A small sound classifier, trained from scratch: 2.6M parameters.
Rows from block 7 of a small sound classifier, named by matrix and row number. Rows with one number belong to one neuron. Each number is 128 + 32 x the weight over its row's rms, rounded and kept within 0 to 255. All counts start at 0. Numbers have three digits each.
After each neuron's rows are labels from the 100 clips, of 14848, where the neuron reaches its largest size: "lies over" is the class under the peak. Only what is clearly more common there than usual is listed. The data: synthesized solo parts of chorales (CocoChorales).
# gate: MLP gate (model.blocks.7.mlp.gate.weight, 384x128), inputs 0-63
# fc1: MLP up (model.blocks.7.mlp.fc1.weight, 384x128), inputs 0-63
# fc2: MLP down (model.blocks.7.mlp.fc2.weight, 128x384, transposed), outputs 0-63

gate.132:157152137120097146074145121083092195064088167131106197127122160202094054176189190117149178122158102148169131111159140087088156112150182128115148118129124133116109153095124140135058116142151105
fc1.132:089150121110104155144134109066113099123150124141145156130181169109185101133118079154107086114154096115122149165187082115128103091117065141136132164129143062145142145090144156131102126153094160
fc2.132:108138110101114109132145130104144106140149126157161156143159148147166146137083114135100146097093088045164106096134084099080090107139138180128110158115148098160131126081086142169134125156110128
lies over: A#5

gate.39:147158122085160133172118092143118127122156155110056117037153116151062178088075108128139162128143073118099109139194094166126185108169121139118108141056113116142105113117166135169109143110096103
fc1.39:128158138131116127097126073156129097150094077138118182174186137201106112056147098133117206108097133151112144059173113130161053147107125089162131092108153125134101137119154140156187135119122154
fc2.39:154136131108123088065122150137164101147148143100165166170132106148184077018141128171136118083081153107135110165154132107115110139171133133124102157109176196107091131106111107074094141111153118
lies over: D#4

gate.328:123098134153113173129126174134110147128097128098136144164149143151121070137140122141103064145123108157155076155102115089160167118135124184140121127097132143202129120153106133111113165139174207
fc1.328:176095117118172115109076091094124144148184180129104124101135158172102066093099146084132147136079143143141093092147172127128144115188110132106125084161126142084184081039173176138155147119203077
fc2.328:161156142124193205129106052081140142119155140150083152062136175145112070145106187122115104182092137143119098140135161078103124094163181118076108120137136151113134131138104194062133183119174090
lies over: E5

gate.95:076136179107159152163078138140177113135130126073147151101155123137138064111111097146148149109126116155170076132113060142122183123162129178138150173105119063166086102171117112131093100167205159
fc1.95:036120131072139166156160128081104073117100086188132135170131168081166080148156114149128080129117150075145115135156160110078106113153151158060105098104102035093120148122139148069103113206125161
fc2.95:057102104055099146127138134099126084117134130081126208171158190179098093127140151133134085104123135103106199112174115130143126102121155191092102158114093100114088092101136158096096128211165160
lies over: E5; F5

gate.20:103150068158163109104103102111122151131157162126112142196160154117184122128132132071123144164114099075141088117181090104140123150128191182107106135081123160112083169143168203137128107146081105
fc1.20:209133169102065137174126160131102145127123186129109113087145091125139161104130074166185022102159175141096135147089141109159118138144120089151146127105143123147167124192096087116108147119146162
fc2.20:127119197130100073128145157159120118097123165144148122079142074114111163135159082154173031138115105136104139096056085116155159202101124116172065156104122090145143158201128151139111125113130115
lies over: D4

gate.164:153156144143132106168131158209148111162128146091158099070105140153175121089144127145098105143201155109075121150148145130134154168178094188089174176102137115165167110092142103120123119154084178
fc1.164:112116137130101115167132129071148139133110107134178107162179166192175093085156112108164123157127115165089164082103109179160147113113129146116095117070115097178168109128152140109137131149070125
fc2.164:136123099083099144214128123139087143148101102120167139123162079120159129145198131042170106106117166123121142117112140145147139161070117165193136103085167146114102111102170133154165114118062124
lies over: D#4

gate.153:169157074144131119141152115106090151099137155143071158144149201096112093164158082108123176154086144122102117128177099168144057086125140186098114119125154157052144099079117081090088132112133122
fc1.153:131142103111200035168047157124167142159050083133150154108130099138166160120124095195132138124142076115134087095110166152103155113148106116104131157159076132112087146190121090138156147146088105
fc2.153:129168075086212095096060075155135120123059124083126152163164167154090159149156090149109167119122133103124154175136121103049138066163138121142093136140079141074152128178121146097141122154130108
lies over: D#4

gate.34:093115138180141143143161076153168184100105213106087139141109177145173135112107122095073139109135112176138112099132092089132177108152128147064121096147134160137099101112114169105065133110172140
fc1.34:103125163135076130098112123160140153115151159145184136142142153180109138098108154108146121155153130128182156171160086138089203107115141126152128207132118083116146122111123148085181085105129116
fc2.34:141100191113140126118139137168161154072099128122179133146128097098193143161109127096044153197192157145149115127133148094127139122125073077158152161138153106147087134143139207112137172154099104
lies over: F#5

gate.201:171176118126149161114118028092190153131131081109114153119125182134071194125065151122132140121114093149116146134135080136162119169085132158189130134150124113131167164154149125123216141107145113
fc1.201:124123077182117143157127127108097103162143121118133134101125145092154160153115135084108071174175127105104076172096072083131136157132141157086149122147080153156160131110149090162115141141122123
fc2.201:132107128090054132099107159152085116181114092181143183106115096083113140165104201074088072179159208141137133099129048143125095160118147137097147132151112088168138125122114054189103095151130160
lies over: silence

gate.217:169092113053140104119119087097083132122106032133132130167137134170133164146136159163157080106178190118112128117133124123069084143165134126168163104091178106113148082182133150133099113143119115
fc1.217:077164172164141091165122129118183101129085141140080133145137118127149069107142129063150133152072095079098152158139126136147154168138131110143109074121081102121155093075155146163087154130118138
fc2.217:105127129135105131146111129081175113174112082100117129144156150131111172156148177171146119166082149101091103135155106144128108168125166127130124137115052099136101142080097075168101102119134164
lies over: F#5

gate.307:142138146114106158107124146106089143107173131174108105142150182188182126040143123086180081110148114132132091112135099132177175161137093103188129141106128091220090156108109141123101118169093080
fc1.307:120132171108130089099182098155195137096125113094065136146155116129144118106117094106116177138106156114134167120091105168083103094097205190185175140071139120105124104094156095123163123090180129
fc2.307:154152076101088146143169108102190108108128166061083136196082125124137134138108115053184131125090118141110083154165105173024104114146195151172186163107105136129132156136109115099170144103102099
lies over: E5

gate.96:093158150139116156161147131091116063150100111142118202170118172089086145121111126161119153118159165095152111102145088174138136137162095124167134106124120129153102107099135141126140120085148114
fc1.96:083191136105119082108143112137167135148131133127053129070124138128128146122164144162128106122140138078127079113152112106178183105090149142125071138134127133092186117122054116143105136029119155
fc2.96:109119125122135105101099084162153166160128128097085110075128170108072109102179138155125127081131156110159143106107109109178139129153157129125093129127155121083145170112076153109178171060132108
lies over: A#5

gate.107:132080100143124136145117154118132189171103122152091165097099150122122151124118124115119120159168138126180084166156154149158136135177191091192113153108167095154196153144154106128149213129089109
fc1.107:178107156102111126140137099102099178087106143113051103181118200145122204199104157061161182149172119178146167101148133145129136180083120162138175125081132148152121087140086116128126132138122129
fc2.107:136139109076118069138118129151114137119152094104114159186077201155118136185163189093187188154156166162181135057142116147121125178092095131108156138117156158142107108116073126128116130091155156
lies over: E5

gate.212:132143065138130108153112146173104042080124155128105115109099086139111114093110118161136114089156133088088124204146079144151039122130137081137128159108105159129179118098123117132062193133132160
fc1.212:158112147157134116163102175084137136179113140067156129140188117152110141126154143105146117188103135130047152120156116168118106077125160054124116107130085129145095154163126154106148110164136140
fc2.212:136087196123142101146133111143134138145088146115089097157159066173155097102159138046182155214103148134096128086113131150112134138121114168111147143091097113155101097109128090160145114145142116
lies over: F5

gate.380:101128149108087137151154128091115119205040110129163166104116122096172148142142103143099175116117118169145136123123118163140098153133140111144164084078160147114061074080098111127123073120157167
fc1.380:126149122154163169117149096134044137132164118114104123077147115109180172125201150090079144177098094173130097141072130109110126081100143161182106109132120156126131147102118142131133102157124130
fc2.380:145191066163135187134133069170076190162167069093129091144132180184136187166125077136140136153140123090062103117126049088077165073117164146150135087170147102109134161133166121112111165124095130
lies over: F5; C5

gate.86:139124103154133124109164122197160153137146153125110123129102172130081103110116066155124106146073141180097167178116079146156107150083119105142137099115136118175110177135184115073065134111083162
fc1.86:131176157151076169127070165124172087193177104149131161112147126141107130168127106151154130118162110114127142109139166121150107126180131070117105125145191109125125113115142119158082129106039131
fc2.86:111134133122095154113084163122117075166105096134137087061141138089146112110094136097088083153173150096150106105126138157153095179195110107107146108141185169130121150159166166094122142120113197
lies over: D4; C#4

gate.248:114136167063143004120157170105144161097081073097123111103143106158094108141085118114121153156122125102135185097114165121157094164123179151096125181124124138130164161111134139141172119093168148
fc1.248:094150048119112189122107137097127119181141144060154112102116121105044088098144156144114149093100125193124151159135104152113170110176178150101136121172055145116111155114132155097153112082090104
fc2.248:103138121103130128120111085136096120171130098104214114137074104162105080134131139140104187119156094143121137148092081188117118067154201184101136188128050126114161148178139165069123106093080112
lies over: E5

gate.313:137148137171102105166096126078142107139094137087082144091126110075116074097076114159146161164142147121179152110112132138149127155170107146129145117150159150197134081123159147110112147159094183
fc1.313:167159111073145174081157103117098118120130161183136095139115204148146134163158118131121103169066176136149130106128142084100123158130114084135112169115108111087190200174150137174114081147079087
fc2.313:116130061118176107086173100132150130143145162141119127144104142206131136052125133162162146139118147081137135186113064079111144158131173136081130124093090116090126155197146130161101142136110130
lies over: E5

gate.1:092196080052176144185123101109118137147152182112174129112107155109082096117099071133165142100133080147121120120130121109181051127107144103078166144125146140082117200088144102093180085139166112
fc1.1:160140136132119131132132101104069220108109193132146056092128110107147154130135142107203156130112168116119071118165133106163134123170102106124163106165132197133127144162067169103135219104092092
fc2.1:109122135104120086167116075107084157150105114177128066130117149088085073139130141149132184102133162097074044135118173141113124174162167088143106117195143166117106134147137069110153157101124104
lies over: D4

gate.181:108184130117145102126161050144108164048070097138080077144110119124167076097137155119166053160078154115117176071078132119172110129135136131083118168139158152110138140091148114149110086117110187
fc1.181:101087153158149119145083121147086054201165104086115152096066090142157154113102163191072116101122130113087131157126122113095107155098180186149111129106091133135100142131150104094122127072117133
fc2.181:113118161162151134133141132146100088154174144049118160132122115122134099163125143152095118135086150141114171124148183105090085072117144169119100125084138081160114146112129168158115106113100177
lies over: F5

gate.141:106114104129101182104069126110184149072144148132123109086105147134109146174170171089130073142086063143112141120153115138204170163148150151114038096102163175112140147070087098173192105148115105
fc1.141:114149141150097141081156168106092133070130137199185096104101185119153097105170124146113142093135073131187077144080072117172154126123127126148129080086145142150166159107149123180111103119168090
fc2.141:152191068137068188145166135136140187088120205161106124135105129113147066140122081101088176125129108136136189103108111184087156145133117147119162150073122109151165139108108118109116136095073127
lies over: A#5

gate.115:084173162134127153130115130074103103145110188174141133095148072111108183113105118109111110168095150156204131057085103199168166109130108151193125073144120116130084175128154107169173179132106134
fc1.115:135127158048095126118118101136131216115096121121116063154110118126119110175183142146152177161144145151126133120108175174097131116113090050145087184125085120099125151157096161194135137160153128
fc2.115:158139157202084093071113134118132104150149168171096135111187104139104095090113136158170100160129161152115111106086148088152133101074172130154096109123160144154098101133096187194130162133060108
lies over: F#5

gate.220:106112125072164136085167089087091141124169107100100168146163102144131151138115120125078135093145117106246106107140092074168126147152180180098139132123111141150093080119177170143094132115124121
fc1.220:166116104143132161120143138143134131081114186201094105115142080112158097156091130092075099145131142113151122047155127071140115147145151107091187153087145162116128168108171113000148097134139120
fc2.220:186092079127091185118099168115136100151138129177083157150091104138162114154115120121134146189143127126134080078118177124107125081156152187158166096097124106110105142102158143034200118136118191
lies over: F#5

gate.277:111179138137099152103120112124176206125112138134080117142135077130164100185155125074081112057145129137165123109163141133148107187122178140165130107101115122117115101073147133154075133166103130
fc1.277:138166113142093099148105100083129110132130134145120114085125123118059115111142153108168113100075145110113103144125177160151090080109055117075137161112119078152134153113110123134133090133111142
fc2.277:122190174168149135148129094118141110121163153153126096135100101143121128123133108084103059104083102100117088189141159181201114072086097140117078212132132164106135123114147145124175099108114114
lies over: E5

gate.306:155163099139095105106124132106137133124123126123135174147162118067148101140115147149119136091149200098092150032123134160071110124169151190181103138116120152149099107123058155172144109047125117
fc1.306:164104139118106140119119140093072145136123136165180114118124126127136139107116143060121104154120102194133083138114155102148145091155128122172125104048117164110109149199120102109150180138138126
fc2.306:149049137152169137089110151127135149113125160107081068078146187085131119116084141170123151129053103168132083137119188098095139116119061121136146113123055142154122165102138132103134136149104089
lies over: D4; F4

gate.198:095109075145142123112145131152093255151139140170148133158090105126129109099164122115187146110165110134137173128179135145187134121150144093035145098109153091174174136145145081154077141111055154
fc1.198:123102135133095115170209108174161106155078128155141119129136119105095093150129123132097137113141098147197157099100118134152064181084111125186028184085099186106129079107105108106117171124123084
fc2.198:084098113103091125161150155147164074145081153130143073126177097106143106129136193157108047135149071159116189118083166173135119178118118074176051174134170137146182168121120098085114149147126102
lies over: D#4